{"model": "multi-label audio tagger", "dataset": "short read English sentences (LibriTTS-R)", "train_examples": 26041, "time_shift_ms": 50, "n_mels": 64, "hop_length": 320, "input": "log_mel", "spec_augment": true, "win_length": 400, "arch": "vgg", "norm": "batchnorm", "activation": "prelu", "depths": [3, 3, 3], "kernel_size": 3, "stem": "deep", "widths": [80, 112, 176], "downsampling": "max", "num_labels": 200, "init": "trunc_normal_002", "optimizer": "adamw", "lr": 0.003, "beta1": 0.9, "beta2": 0.99, "eps": 1e-06, "grad_clip": 5.0, "steps": 12300, "batch_size": 256, "epochs": 120.9, "lr_schedule": "wsd_sqrt", "decay_fraction": 0.4, "final_lr_fraction": 0, "warmup_steps": 360, "weight_decay": 0.06}
Rows from block 4, named by matrix and row number. Each number is 50 + 15 x the weight over the matrix's rms, rounded and kept within 0 to 99. All counts start at 0.
# conv: 3x3 conv (model.blocks.4.conv.weight, 112x112x3x3), inputs 98-111, a 3x3 kernel for each
conv.0:82 38 39 77 53 66 58 63 76 63 54 28 49 58 38 43 50 31 25 35 55 21 48 52 13 46 60 31 31 42 36 54 45 62 58 42 49 56 35 59 46 45 50 38 56 04 30 64 53 59 81 25 45 58 49 57 67 40 66 54 37 38 51 50 47 65 47 42 49 51 51 57 21 39 53 45 27 52 88 83 57 66 66 54 74 70 73 54 29 47 20 31 68 43 43 75 49 23 59 61 47 32 67 74 65 41 62 38 64 43 48 56 29 43 46 55 69 06 13 62 31 29 67 25 28 72
conv.1:67 73 59 54 70 43 23 46 63 47 42 57 55 52 64 46 45 55 42 15 31 48 46 68 60 69 74 53 54 19 33 57 58 31 59 65 65 83 48 52 73 53 27 53 67 31 15 54 43 32 43 51 91 46 29 29 34 29 28 55 45 70 86 57 27 36 65 31 57 14 27 33 14 24 45 46 53 39 39 50 53 32 44 51 40 46 38 48 59 48 62 32 32 65 37 25 63 30 00 35 49 45 43 23 52 29 42 46 20 42 38 35 61 76 49 60 67 22 21 49 37 35 46 35 43 45
conv.2:60 57 52 44 54 54 25 52 70 30 30 51 45 43 51 55 67 55 28 56 54 48 44 54 81 44 62 73 59 44 40 39 58 33 54 56 64 67 43 42 51 50 52 40 67 55 61 42 63 61 60 49 56 41 28 07 55 34 11 76 45 34 52 36 53 46 68 54 49 66 53 50 34 49 52 24 29 60 44 28 35 60 82 63 60 62 71 50 49 59 25 55 44 41 60 59 30 52 62 26 53 39 30 46 57 62 48 59 55 42 21 53 53 50 65 54 76 00 34 48 02 22 29 17 36 31
conv.3:00 23 45 54 66 61 74 62 53 46 40 54 34 50 32 36 37 46 68 56 44 55 63 56 54 64 72 48 46 51 73 50 48 72 61 50 53 40 57 44 52 57 50 77 55 48 59 48 47 65 59 23 42 44 73 68 63 44 29 46 43 51 48 53 58 47 33 42 33 41 45 46 60 23 59 52 50 54 20 24 18 48 45 63 49 39 36 18 56 38 36 55 70 39 49 28 47 57 29 23 03 45 39 45 48 41 47 45 10 27 37 21 38 32 06 53 30 73 61 53 65 57 52 55 54 55
conv.4:61 61 60 60 46 47 45 43 34 60 72 68 66 57 45 54 29 49 42 36 53 41 52 40 28 44 48 70 91 51 61 47 50 56 55 57 62 61 62 67 69 59 76 80 74 52 52 38 47 54 47 40 54 19 15 34 84 51 53 55 49 55 51 19 25 47 55 49 50 25 43 41 46 61 44 36 71 58 43 47 27 49 54 65 53 36 36 43 37 50 20 29 28 27 44 57 23 38 43 53 79 94 52 61 89 36 41 60 21 39 77 54 38 45 33 37 59 39 47 48 25 45 48 33 49 47
conv.5:43 50 68 55 73 46 48 40 43 50 40 19 60 55 29 39 34 49 44 35 37 56 55 51 29 50 56 83 31 31 56 54 39 52 54 53 80 47 33 60 58 54 81 73 63 68 46 24 61 50 29 62 45 28 39 55 55 61 58 48 45 51 58 30 28 30 69 35 50 21 26 64 41 41 49 68 85 47 48 59 45 56 36 56 73 51 53 54 65 58 47 57 58 52 57 47 66 53 35 50 22 28 36 33 45 15 50 37 37 54 49 30 60 57 42 58 63 38 47 70 44 43 58 29 32 51
conv.6:59 43 41 59 35 46 63 48 40 56 56 62 38 10 28 34 36 50 60 43 34 51 37 24 57 64 85 71 71 46 67 30 51 49 39 57 42 36 48 52 53 59 53 45 49 59 49 55 41 25 46 32 61 49 51 72 59 34 47 60 41 41 61 54 40 62 40 32 60 54 69 71 16 40 64 58 53 71 64 59 73 47 55 67 43 46 53 58 30 38 45 46 50 42 54 31 54 57 41 47 61 68 50 44 26 65 64 50 34 18 29 30 38 46 59 50 62 41 47 69 41 42 66 61 60 77
conv.7:72 58 38 63 52 40 37 15 17 60 46 43 58 55 49 56 52 57 56 36 14 53 56 20 51 72 40 67 33 34 71 57 33 91 68 39 53 42 41 44 50 57 64 60 55 19 42 77 34 43 49 33 35 46 70 48 37 53 37 55 55 43 32 55 60 65 65 62 62 57 30 55 57 67 60 51 64 47 80 67 73 39 48 82 41 40 72 48 59 69 72 54 36 68 45 62 61 41 40 68 63 39 59 48 49 51 44 36 28 42 66 27 80 66 31 30 36 42 34 56 52 38 43 49 38 53
conv.8:27 60 52 32 55 57 37 60 45 73 48 55 51 45 52 48 36 49 89 76 58 67 69 33 39 62 42 51 44 35 33 49 56 32 38 64 33 28 51 27 14 44 51 35 42 32 56 94 32 76 56 16 65 57 33 21 39 37 43 58 60 49 75 46 44 62 49 64 63 37 50 54 82 77 64 70 72 56 31 43 59 39 43 55 44 39 31 32 43 35 54 61 78 70 49 58 41 26 55 73 74 52 72 68 31 64 59 44 74 56 35 43 43 33 52 60 40 28 40 46 18 32 31 36 49 52
conv.9:44 50 48 11 41 45 20 48 64 38 48 47 45 44 45 43 40 44 45 53 47 56 40 36 68 69 54 33 32 70 49 25 62 33 36 69 57 37 61 35 71 61 33 63 57 37 53 09 59 78 40 45 52 39 39 26 63 77 71 61 66 32 28 40 38 30 51 45 58 51 43 69 51 30 36 31 61 60 60 39 44 66 51 48 45 68 57 50 51 49 48 52 51 40 52 45 33 49 59 35 17 26 35 48 29 58 72 29 32 07 48 37 19 71 43 38 43 61 50 49 64 43 38 74 59 62
conv.10:54 44 48 45 63 71 52 46 50 58 43 51 31 39 32 58 44 46 43 59 31 57 50 58 68 52 32 56 54 46 40 64 46 42 53 54 48 45 79 53 40 57 72 36 59 47 63 33 60 38 42 58 27 40 65 48 36 54 35 37 58 69 69 46 52 29 34 36 53 27 24 22 49 36 30 49 40 52 38 32 37 36 53 88 34 59 82 43 61 57 54 77 52 44 66 40 76 64 38 91 57 19 48 51 40 57 57 55 46 48 49 48 38 30 55 36 40 43 37 44 41 45 54 25 22 55
conv.11:70 27 30 51 37 50 71 45 54 45 38 31 43 51 44 71 58 56 47 25 26 24 18 26 31 59 53 50 50 47 64 48 41 55 52 49 38 70 64 28 60 39 63 71 34 70 50 32 51 38 27 70 24 47 53 50 63 59 28 51 55 59 70 63 45 53 48 29 38 47 43 60 50 15 40 46 36 43 29 43 61 49 48 60 49 48 51 75 50 57 31 62 60 32 58 43 47 60 34 22 38 75 23 49 65 35 59 87 41 24 60 35 25 85 29 55 78 68 59 50 62 54 44 71 58 46
conv.12:47 12 58 29 34 56 22 41 68 50 61 65 28 45 57 38 40 52 59 23 21 36 28 47 50 30 22 30 46 35 45 51 57 51 51 37 65 45 48 52 69 47 63 75 56 05 25 36 40 40 50 56 73 67 60 33 44 63 56 53 56 39 28 40 46 46 18 30 47 00 39 63 53 75 54 61 80 54 31 56 49 76 51 40 73 60 49 46 30 46 46 45 35 42 15 48 68 41 58 35 41 27 56 50 31 39 73 76 57 51 51 46 58 39 64 42 29 46 40 40 36 27 27 48 39 37
conv.13:53 28 30 72 54 35 39 57 53 33 47 47 45 47 43 41 57 56 49 34 47 44 58 40 29 51 51 42 44 47 24 49 65 23 16 26 29 40 33 56 18 36 50 21 18 51 37 53 37 39 57 26 40 63 33 64 56 26 67 56 52 29 41 35 62 65 42 39 15 64 54 14 54 75 73 55 48 39 52 58 34 46 60 44 53 60 30 42 06 24 72 37 17 61 33 48 54 31 43 64 76 43 66 46 30 49 39 12 62 47 36 27 14 38 42 43 40 51 43 35 49 45 35 50 44 34
conv.14:70 56 40 41 48 50 46 45 54 33 49 56 48 23 54 57 42 54 60 40 53 64 53 53 51 50 61 74 38 29 53 39 52 35 30 33 46 71 78 50 58 53 38 61 72 25 13 38 26 33 76 38 32 45 65 61 53 52 36 43 59 18 50 20 37 28 33 54 45 40 44 54 53 54 30 55 73 64 36 22 42 31 68 65 35 57 46 41 35 50 38 55 44 59 57 43 66 45 43 35 33 32 61 82 50 85 69 68 80 59 33 51 34 31 77 53 40 29 19 61 26 13 57 42 32 69
conv.15:60 71 65 57 53 59 36 30 45 38 19 57 57 49 46 61 62 44 52 36 25 38 41 62 37 00 22 38 27 54 53 43 59 26 51 70 60 45 43 61 55 50 77 38 33 72 46 76 54 36 76 26 23 54 66 37 52 65 61 33 31 64 36 47 35 47 34 45 46 32 47 39 62 87 73 40 52 58 58 50 34 60 63 56 52 61 48 57 51 51 13 20 29 34 40 39 34 43 39 55 48 40 51 45 57 34 39 48 27 47 44 41 51 66 52 80 65 21 31 44 31 37 48 18 26 48
conv.16:52 48 33 44 55 49 48 49 61 91 63 36 83 96 49 68 88 45 43 30 41 51 45 32 79 72 49 45 57 23 51 79 50 55 83 48 44 56 50 48 69 48 59 17 45 46 55 76 76 68 56 61 82 60 56 33 46 57 56 54 12 70 67 70 40 42 54 42 34 53 37 32 34 56 62 45 49 47 34 57 44 45 59 52 52 54 35 53 38 32 62 43 62 64 54 52 52 50 27 47 33 27 36 49 41 17 46 22 50 48 66 50 48 52 41 42 51 40 48 45 35 41 27 54 60 48
conv.17:57 37 37 89 55 49 88 51 34 47 42 48 58 55 53 61 70 48 48 41 66 29 44 53 47 46 59 25 34 47 56 34 50 92 51 27 47 26 51 84 62 45 62 79 54 36 42 64 38 38 64 28 35 48 46 65 41 39 38 29 56 32 41 64 72 63 53 56 50 36 27 34 39 30 30 35 39 33 00 00 00 23 18 26 56 39 40 41 45 47 43 36 22 52 56 53 46 13 28 34 62 66 47 68 63 49 45 30 21 42 51 23 37 41 21 22 47 50 55 40 42 52 47 19 29 46
conv.18:37 52 74 54 56 51 36 65 68 48 55 49 46 47 53 76 60 61 65 41 30 51 40 48 56 48 69 53 71 73 39 50 35 52 76 67 63 59 40 45 27 49 27 43 56 46 72 41 58 47 36 51 30 18 62 70 65 50 56 47 71 71 45 50 82 65 40 40 45 73 53 45 32 66 40 43 42 25 53 48 37 25 46 56 53 50 30 64 75 45 38 49 85 50 51 77 53 42 61 30 39 44 69 63 62 36 55 60 57 14 26 35 04 41 29 12 23 22 45 48 40 55 62 52 44 48
conv.19:22 15 48 57 33 58 17 25 65 48 71 47 44 54 49 68 63 64 55 52 56 79 64 68 73 60 46 23 62 45 27 31 32 45 63 52 54 48 33 67 51 49 40 49 49 51 32 67 70 44 31 65 51 25 39 43 57 60 35 34 61 40 59 43 48 31 41 41 30 41 45 44 56 51 58 54 55 59 74 54 78 67 64 50 32 43 54 40 51 73 79 35 26 57 27 37 52 31 40 64 68 47 52 59 43 37 35 47 63 59 40 67 63 46 56 47 28 32 34 36 52 55 54 50 53 52
conv.20:24 47 72 54 42 40 68 51 53 60 66 39 44 64 43 45 88 59 61 69 56 38 35 54 44 61 94 79 99 68 46 53 33 58 64 25 44 46 45 62 63 44 66 51 56 35 24 40 06 23 58 11 38 57 54 62 64 46 78 54 61 67 63 66 38 47 67 63 61 68 42 50 30 48 69 38 41 43 46 37 44 64 42 49 62 54 33 61 61 44 28 42 53 42 49 52 46 41 57 56 77 61 27 39 58 34 32 44 49 33 44 41 28 52 44 43 38 25 48 39 35 50 50 61 66 53
conv.21:60 54 67 38 38 58 51 53 78 01 49 49 18 54 56 32 56 71 40 15 62 37 35 62 36 52 48 32 81 63 37 42 60 53 42 47 56 62 68 53 49 48 52 26 45 71 34 32 62 50 45 57 40 37 65 56 61 45 45 67 52 42 57 29 51 48 47 41 49 56 52 43 42 42 61 38 51 59 63 66 36 45 55 43 50 57 39 49 57 31 91 65 17 80 55 26 58 41 22 22 54 74 35 61 44 54 44 39 60 45 53 51 45 52 30 51 32 64 51 43 58 63 51 51 65 57
conv.22:27 60 57 45 58 61 59 50 58 46 37 58 48 36 44 58 47 39 33 35 54 44 35 44 29 30 46 67 57 27 57 54 38 41 59 45 50 87 57 41 64 51 38 33 32 63 36 72 41 37 45 69 15 25 27 46 45 56 50 50 58 38 63 41 15 13 63 38 35 41 36 32 25 28 51 38 50 59 17 40 40 59 60 78 54 65 66 61 79 49 46 49 57 51 51 47 61 48 48 64 60 47 49 49 56 15 52 61 67 34 39 36 51 36 46 57 43 37 37 30 47 51 45 33 49 24
conv.23:60 54 51 61 60 50 85 83 50 55 41 16 54 46 44 29 40 42 46 45 33 58 54 52 70 53 38 48 57 55 46 42 51 61 16 53 85 53 54 50 42 44 59 63 48 50 43 40 57 57 55 62 70 51 57 60 74 50 25 59 73 72 45 65 64 32 54 41 45 31 23 46 68 39 48 41 44 51 54 36 52 66 46 72 48 44 36 37 49 56 56 57 48 52 36 57 69 42 41 31 26 46 51 57 41 43 56 23 17 29 51 26 65 53 05 40 44 67 71 63 63 77 69 51 58 63
conv.24:52 45 75 49 47 63 69 48 40 99 81 44 79 53 42 70 73 67 54 44 44 62 43 38 56 37 32 62 41 55 36 19 52 42 43 68 41 39 52 63 41 39 72 61 50 23 42 66 51 50 55 78 53 55 28 29 49 50 50 49 52 47 55 41 48 18 49 53 43 62 71 50 48 52 75 36 57 72 56 59 63 74 42 42 54 69 38 68 82 60 30 16 53 29 23 55 56 50 51 64 55 43 53 55 77 36 76 66 69 19 31 69 35 42 64 43 63 48 48 21 42 43 27 22 39 15
conv.25:40 34 46 39 22 27 33 30 30 61 46 36 48 49 57 66 49 43 45 17 30 48 43 53 42 40 50 35 61 65 56 41 46 55 48 45 39 61 55 47 70 63 48 68 61 30 49 36 56 62 60 52 74 50 73 32 37 43 43 27 34 38 50 28 46 46 40 50 52 29 27 40 53 47 30 32 56 53 57 72 74 64 56 59 64 61 53 73 60 54 47 35 68 52 43 51 83 71 71 43 58 75 39 57 66 36 49 51 84 74 47 46 36 60 34 65 51 57 50 72 55 55 69 66 73 74
conv.26:65 63 54 60 56 50 38 57 31 52 68 72 57 65 62 60 43 56 34 41 34 47 49 75 52 37 52 48 64 41 44 67 34 15 42 59 38 63 59 50 49 63 54 20 45 56 56 48 35 87 61 37 67 63 58 60 74 56 59 57 70 69 60 75 70 54 61 42 54 28 15 49 38 67 52 19 54 55 22 42 59 54 63 60 20 44 53 44 23 48 53 57 45 59 57 62 64 72 40 71 73 63 44 59 58 30 48 67 37 27 44 44 40 25 34 61 53 35 43 32 37 55 45 37 58 45
conv.27:53 50 72 46 55 62 60 70 62 19 49 62 38 56 63 69 44 51 59 61 19 27 45 47 41 49 64 19 54 43 44 77 53 58 82 66 05 44 46 51 62 59 22 47 55 46 53 33 60 60 51 48 45 54 47 57 52 64 81 68 65 64 57 33 37 64 47 63 58 56 67 88 47 60 56 64 27 18 34 37 65 46 39 56 58 66 65 60 74 38 57 31 28 74 51 59 87 66 55 60 73 55 71 56 47 52 38 55 21 38 51 42 30 53 20 31 62 43 38 28 42 48 52 43 50 52
conv.28:66 58 45 66 64 52 67 78 65 54 63 68 60 56 47 50 44 61 54 25 40 32 25 37 22 39 21 55 64 45 43 46 30 17 37 42 63 84 53 52 84 49 44 82 52 45 46 37 41 29 32 40 19 43 41 52 27 41 50 41 29 40 57 32 36 59 39 30 45 36 28 36 74 47 26 68 36 46 64 34 39 63 71 50 61 84 51 49 93 41 21 29 51 18 44 39 51 52 35 19 48 78 56 45 48 71 16 47 51 38 62 40 42 42 75 45 42 43 36 66 50 55 85 29 38 56
conv.29:51 63 43 30 64 55 69 71 51 70 43 42 53 54 73 55 57 48 60 47 39 45 60 55 59 38 16 59 42 48 79 74 53 64 77 72 50 31 55 44 49 61 52 52 53 62 42 38 52 40 43 40 32 42 70 56 35 42 43 31 53 40 17 42 63 46 49 57 44 62 60 81 68 35 38 89 48 51 51 19 34 42 39 51 60 46 46 57 34 65 91 60 58 63 28 35 63 20 48 62 40 26 54 67 39 54 69 41 67 63 35 75 82 67 53 90 51 44 53 33 54 59 46 28 26 26
conv.30:35 82 71 31 72 78 58 75 61 42 62 50 25 51 55 56 55 53 43 28 12 54 40 39 45 32 49 56 38 27 90 47 54 56 26 50 65 55 42 50 52 59 55 18 41 34 55 52 47 52 61 59 54 63 45 73 56 56 67 49 47 48 52 41 78 51 59 73 64 62 84 59 41 24 57 64 48 43 36 61 40 49 30 43 43 47 55 36 39 53 59 42 32 29 28 31 52 24 44 61 23 23 54 47 50 67 25 66 45 47 52 50 54 58 57 49 49 42 19 18 39 34 42 17 02 24
conv.31:56 35 50 54 61 53 74 98 74 64 47 60 62 42 61 56 49 69 63 42 70 33 33 25 48 19 12 35 40 48 55 32 48 42 32 41 67 50 36 62 46 53 67 47 49 33 51 69 44 51 43 35 41 37 37 41 40 25 54 66 23 31 55 24 30 34 67 36 39 77 47 58 56 64 45 37 33 46 64 41 58 51 65 46 37 55 32 22 37 35 55 30 58 66 22 57 69 37 09 52 65 41 39 52 46 44 55 69 45 71 45 63 46 39 55 51 45 52 58 45 49 52 32 43 44 26
conv.87:46 49 66 62 67 40 55 82 19 53 72 80 50 58 82 57 56 58 61 43 50 48 42 58 43 63 65 43 61 69 34 32 31 43 31 73 37 35 33 37 47 57 11 11 58 75 55 48 56 42 61 44 51 46 52 61 66 42 53 64 58 58 45 52 63 12 67 67 58 33 42 72 53 49 46 49 47 58 44 22 59 46 51 47 29 25 46 16 44 45 77 77 68 46 61 57 49 50 69 66 65 72 77 43 39 83 36 33 36 51 73 45 67 70 28 59 63 45 53 50 48 52 46 47 57 62
conv.88:33 25 35 29 32 46 42 67 47 61 55 40 55 52 48 62 69 57 69 35 34 75 53 33 49 48 60 58 58 42 66 61 41 39 35 59 36 50 48 64 33 42 35 14 45 19 50 59 45 62 54 52 49 47 17 41 50 58 41 40 20 35 41 47 54 40 55 55 56 20 34 45 61 60 31 65 56 33 39 40 44 68 66 57 20 52 61 21 53 61 48 46 36 47 49 65 64 59 82 45 32 51 53 44 70 59 66 82 58 42 43 47 35 35 47 44 47 49 30 52 33 22 37 53 36 38
conv.89:39 38 61 45 41 43 60 57 44 10 28 53 55 51 48 40 70 65 73 48 31 45 40 40 47 43 65 19 47 50 52 64 62 79 72 48 62 27 77 63 39 32 69 31 69 59 49 35 41 49 63 46 43 53 46 26 40 70 53 57 84 54 40 19 66 50 30 48 33 55 57 28 46 63 40 29 48 53 41 42 49 11 44 73 35 42 42 35 07 51 57 56 50 49 57 65 44 47 64 34 39 55 35 44 48 34 76 58 60 57 21 37 53 42 47 62 70 58 70 33 41 57 35 45 35 29
conv.90:40 37 44 55 59 53 38 23 48 25 29 82 67 51 58 78 60 44 29 29 63 40 45 40 20 48 27 80 73 46 61 52 45 70 69 63 60 68 43 55 69 41 37 57 53 44 50 21 41 51 52 60 76 53 39 38 53 41 64 61 44 16 25 64 56 65 61 51 68 32 27 43 45 73 66 64 72 75 50 37 64 72 86 64 33 66 53 60 99 81 33 66 59 52 27 32 53 13 11 52 57 74 43 56 72 36 56 57 53 58 49 48 52 54 42 39 56 22 32 26 33 36 36 18 35 33
conv.91:61 52 57 54 60 72 60 43 32 70 72 45 46 45 28 46 35 42 59 59 37 27 43 39 26 45 32 47 56 45 35 46 38 32 55 25 55 57 52 54 61 61 63 80 60 52 37 54 64 30 36 38 44 53 35 56 56 45 30 70 65 62 63 95 66 56 63 43 35 54 56 44 36 46 53 56 45 48 75 57 46 82 42 67 46 35 52 41 51 31 43 32 53 50 48 51 52 37 31 58 48 31 54 45 55 64 58 53 62 50 50 36 27 53 41 36 45 74 63 52 64 61 48 48 55 46
conv.92:22 53 44 60 67 52 60 76 58 36 12 46 57 12 40 55 28 58 58 48 39 54 68 33 60 57 52 75 62 60 58 64 50 75 80 51 56 55 60 57 69 55 49 73 49 34 50 50 29 42 37 37 42 56 34 54 24 47 53 37 46 43 56 59 56 69 46 38 50 31 41 45 38 43 70 42 49 68 41 22 32 39 41 61 78 50 41 72 57 41 63 58 53 74 61 52 74 49 29 32 18 25 52 53 56 77 72 69 58 74 61 35 77 56 35 56 51 52 37 45 54 56 60 44 46 48
conv.93:56 52 55 41 48 66 27 44 59 86 61 30 73 55 40 49 67 65 34 52 43 61 66 53 84 67 44 84 52 36 63 50 42 29 34 61 51 36 63 44 45 60 33 38 67 40 45 51 65 65 40 61 82 63 67 67 28 47 63 42 40 43 45 30 26 42 46 38 45 58 70 47 41 51 34 29 49 69 63 46 50 57 52 39 57 61 37 69 67 70 50 31 44 38 44 41 46 63 64 64 46 66 52 28 33 45 29 38 69 64 36 53 60 56 51 63 60 45 41 66 47 40 57 52 52 57
conv.94:45 40 45 49 34 41 57 47 52 59 67 65 67 50 54 72 44 38 54 39 49 63 68 84 73 69 51 64 44 51 41 36 42 59 60 29 60 37 38 50 55 61 36 50 77 64 25 52 59 45 43 60 60 41 65 41 44 47 47 43 54 56 37 49 74 36 44 64 43 21 44 43 42 54 36 32 45 48 40 43 56 60 58 36 47 42 55 61 32 44 75 51 17 71 32 21 65 45 61 52 30 20 57 51 36 45 24 10 73 57 64 54 47 56 43 48 41 47 60 41 44 60 45 55 68 54
conv.95:26 37 42 45 55 49 69 61 65 81 65 48 55 61 33 55 65 41 39 31 38 51 46 41 23 46 46 57 69 57 67 48 38 82 80 61 67 69 39 62 67 41 42 45 36 44 34 50 55 49 68 43 25 67 60 48 67 31 51 53 45 54 44 74 46 74 63 42 69 44 28 62 61 54 68 35 45 50 25 28 19 50 64 50 49 62 61 46 60 43 68 87 63 66 76 39 74 74 41 53 52 39 44 50 50 55 67 56 57 85 52 53 62 47 43 47 39 64 57 71 50 46 47 49 35 35
conv.96:52 49 39 42 40 61 31 40 45 67 89 56 49 78 59 41 23 45 47 39 53 61 46 53 59 60 56 54 51 57 33 38 49 27 07 28 56 50 36 39 39 32 43 42 39 31 27 63 52 69 70 54 79 55 39 35 44 53 41 52 69 52 59 42 31 60 21 47 52 58 86 78 33 44 52 49 51 42 61 81 77 97 87 38 46 50 47 21 25 57 89 57 37 61 38 42 79 58 64 62 93 66 73 65 46 58 46 28 42 65 46 47 63 61 43 51 41 49 48 65 42 46 62 49 50 58
conv.97:34 60 59 52 44 24 36 34 43 36 44 36 58 43 30 53 65 42 24 36 62 42 22 59 60 44 69 36 15 24 29 47 32 53 56 60 62 39 35 38 45 51 33 28 29 31 46 36 59 57 48 57 41 28 76 64 66 59 65 55 51 46 43 62 67 37 58 69 58 65 65 36 43 33 51 36 45 62 42 28 44 58 60 29 65 36 27 75 63 52 51 56 78 53 59 64 63 77 56 20 60 54 37 43 26 52 58 45 45 38 70 17 42 63 00 47 35 48 45 41 54 44 44 76 67 56
conv.98:49 53 44 63 56 44 55 60 54 39 48 56 39 30 39 64 33 30 59 46 47 37 28 63 65 34 17 49 38 52 38 53 62 58 59 72 57 36 43 62 44 36 22 28 36 48 59 63 53 46 52 42 32 50 60 64 49 58 55 64 83 64 36 56 68 72 48 51 75 22 37 55 71 59 28 57 46 51 49 39 26 36 63 74 53 31 58 15 21 48 55 61 55 40 46 60 33 37 46 57 58 33 57 59 53 46 62 54 60 34 36 49 45 14 37 39 13 61 65 68 54 58 58 51 51 56
conv.99:24 45 16 49 45 42 81 41 34 85 63 62 42 63 65 50 74 65 60 66 63 50 62 59 44 59 42 68 41 42 51 43 66 58 42 43 50 56 44 64 62 55 66 48 31 64 45 53 62 39 46 45 50 48 46 56 51 70 73 64 37 53 58 60 23 39 59 45 40 45 43 53 52 35 51 59 44 39 29 39 58 59 38 68 42 45 60 20 47 67 17 39 37 36 40 44 52 40 56 64 63 62 44 38 63 57 36 70 25 66 49 52 65 36 43 34 35 39 20 48 39 46 69 19 24 48
conv.100:37 45 33 39 37 44 61 49 46 49 32 68 51 41 55 49 43 50 40 35 48 49 32 37 41 28 40 48 59 82 55 48 57 51 42 15 50 47 63 41 44 25 39 41 45 75 10 28 46 48 10 21 63 38 62 41 71 56 52 66 56 60 58 47 57 65 48 66 53 74 67 38 63 31 69 41 56 59 33 54 34 27 53 55 37 26 48 54 23 28 49 62 15 64 61 15 43 49 16 39 34 69 53 45 48 46 64 51 07 33 33 29 37 56 15 17 28 51 43 18 47 46 37 37 28 16
conv.101:66 32 40 64 33 50 58 49 80 17 76 68 41 62 46 34 70 57 40 55 61 31 52 47 10 21 53 09 77 57 38 50 52 56 20 30 70 48 37 49 28 20 85 32 39 77 69 48 48 63 53 37 63 80 35 30 66 14 43 60 21 49 53 62 76 58 49 61 44 61 70 49 44 65 54 47 78 82 54 65 61 58 79 44 41 41 47 20 25 49 53 39 28 41 39 38 50 56 67 70 48 47 55 38 47 71 34 44 51 24 35 49 49 60 64 67 50 47 47 29 38 50 34 23 36 18
conv.102:46 22 43 34 33 43 47 61 53 66 71 56 67 54 57 68 46 56 41 45 52 54 57 61 63 61 74 50 69 45 39 65 67 50 47 70 24 35 63 62 62 61 72 77 49 37 32 54 36 24 37 61 33 44 22 64 58 18 22 33 62 44 60 56 68 51 33 39 56 34 51 71 41 60 15 64 54 34 66 35 35 76 74 61 74 60 60 48 23 49 56 41 50 66 46 41 46 38 45 41 56 35 45 42 22 67 46 44 52 23 61 48 22 41 49 23 48 58 54 37 57 44 38 68 51 39
conv.103:66 65 63 66 59 71 73 57 72 16 46 70 61 60 46 56 61 41 36 47 55 51 52 43 37 62 49 28 46 46 47 33 48 44 47 63 54 48 39 57 64 62 46 33 44 62 29 36 40 56 35 52 52 53 49 37 55 63 61 41 79 65 73 46 55 35 71 58 39 55 76 48 32 51 44 41 73 64 63 61 35 55 55 52 65 70 52 74 50 28 75 61 48 65 55 52 53 31 31 40 51 50 54 33 57 48 30 42 45 53 47 63 70 38 66 71 04 40 63 44 40 56 30 35 55 16
conv.104:59 37 64 71 57 53 77 58 48 66 55 44 53 51 54 29 35 60 63 60 65 54 40 38 28 08 46 69 56 47 53 40 42 03 27 35 43 70 48 24 47 43 48 59 56 61 62 71 47 43 56 48 60 61 42 73 73 45 48 46 80 38 30 34 38 39 57 35 54 38 36 80 46 31 48 57 51 69 57 28 59 56 43 48 53 56 63 23 57 99 81 63 59 69 61 63 61 69 73 47 51 51 39 43 55 42 21 69 43 54 30 36 63 57 62 61 49 60 59 57 55 63 57 52 53 53
conv.105:64 37 43 53 58 66 33 46 69 35 63 57 33 44 64 65 34 46 85 37 14 71 50 32 76 55 61 20 49 38 29 20 44 23 33 56 58 61 44 74 71 55 80 57 56 58 25 29 30 45 62 69 24 47 49 41 50 70 60 62 88 56 42 38 48 47 42 60 39 63 47 45 46 33 51 41 66 57 66 22 25 49 42 46 29 37 63 14 25 54 69 53 36 59 27 44 46 48 67 56 72 71 65 72 67 29 59 47 47 22 46 51 44 54 39 39 44 44 53 31 50 50 22 57 51 42
conv.106:41 31 48 37 55 42 37 79 32 49 14 37 59 44 54 39 41 78 33 72 37 57 50 33 39 45 29 20 35 34 35 47 38 29 51 26 46 52 47 51 60 44 56 44 39 62 71 38 73 57 39 60 37 58 31 51 58 58 46 40 30 48 46 48 34 65 56 71 47 48 67 51 53 45 59 48 44 57 38 58 55 54 36 46 49 48 58 46 26 44 57 32 69 46 38 64 39 46 62 37 16 07 64 44 31 37 47 34 51 81 53 43 56 79 32 71 91 62 53 63 50 58 64 55 50 55
conv.107:50 65 56 72 75 62 68 66 55 16 52 52 41 55 49 52 72 62 56 41 46 44 47 47 43 40 19 41 46 52 50 33 38 67 74 47 47 58 60 65 84 78 59 84 64 14 17 29 24 27 35 44 33 33 57 38 40 33 38 73 42 36 65 27 52 62 47 59 71 22 50 60 59 57 35 37 42 39 58 51 33 80 59 50 70 61 40 66 89 51 56 51 48 53 47 68 54 52 66 32 36 44 42 51 60 52 29 31 67 39 42 68 29 66 67 41 51 57 31 27 56 31 25 44 34 34
conv.108:65 45 52 63 42 52 64 33 44 33 15 36 51 26 41 69 50 38 55 63 60 56 69 57 52 48 29 65 60 67 53 31 41 39 25 33 49 58 45 46 61 52 74 65 81 74 77 73 39 53 46 36 87 55 44 43 42 25 55 34 46 53 18 53 78 37 49 69 10 54 69 21 50 48 24 48 57 57 63 60 49 37 63 59 53 54 78 49 25 59 15 41 48 06 37 67 23 45 46 46 18 44 48 21 47 44 33 41 76 40 48 58 45 49 26 40 48 10 26 47 37 42 69 08 17 48