python train.py --model="multi-label audio tagger" --dataset="short read English sentences (LibriTTS-R)" --n_mels=64 --hop_length=320 --arch="vgg" --activation="prelu" --depths=[3, 3, 3] --widths=[80, 112, 176] --num_labels=200 --lr=0.003 --batch_size=256 --epochs=120.9 --weight_decay=0.06
Rows from block 4 of a small multi-label audio tagger, named by matrix and row number. Each number is 128 + 32 x the weight over its row's rms, rounded and kept within 0 to 255. All counts start at 0. Numbers have three digits each.
After each channel's rows are labels from the 100 clips, of 14848, where the channel reaches its highest value: "strongest on" is what is common among them; "band" is the frequency band that holds the peak. Only what is clearly more common there than usual is listed. The data: short read English sentences (LibriTTS-R). In brackets: how many of the 100.
# conv: 3x3 conv (model.blocks.4.conv.weight, 112x112x3x3, each kernel summed), inputs 84-111

conv.70:147164059088134150163115112137136110137125144186193172065114173164118078153170075054
strongest on: voice: female (89)
band: 500 to 1000 Hz (99)

conv.20:085121082133087119161083081140188158102169129157159169141049178154101138108117089117
strongest on: voice: male (78)
band: 250 to 500 Hz (81)

conv.111:151138104107132119101158131139137102118077100083122134123111115165127123108160067168
strongest on: the word "and" (41)
band: 500 to 1000 Hz (59); 250 to 500 Hz (30)

conv.68:141106125173112114144141146119137129153167107123146087114133181117134140149143148121
strongest on: voice: male (71)
band: 250 to 500 Hz (64)

conv.29:159081142086140129170094137083159182109139153152111192126096094157119123137129198084
strongest on: the word "to" (44)
band: 500 to 1000 Hz (82)

conv.13:098148132061145098131146107106128094138135112110102066047104114095148082099114075093
strongest on: the word "said" (29)
band: 1000 to 2000 Hz (84)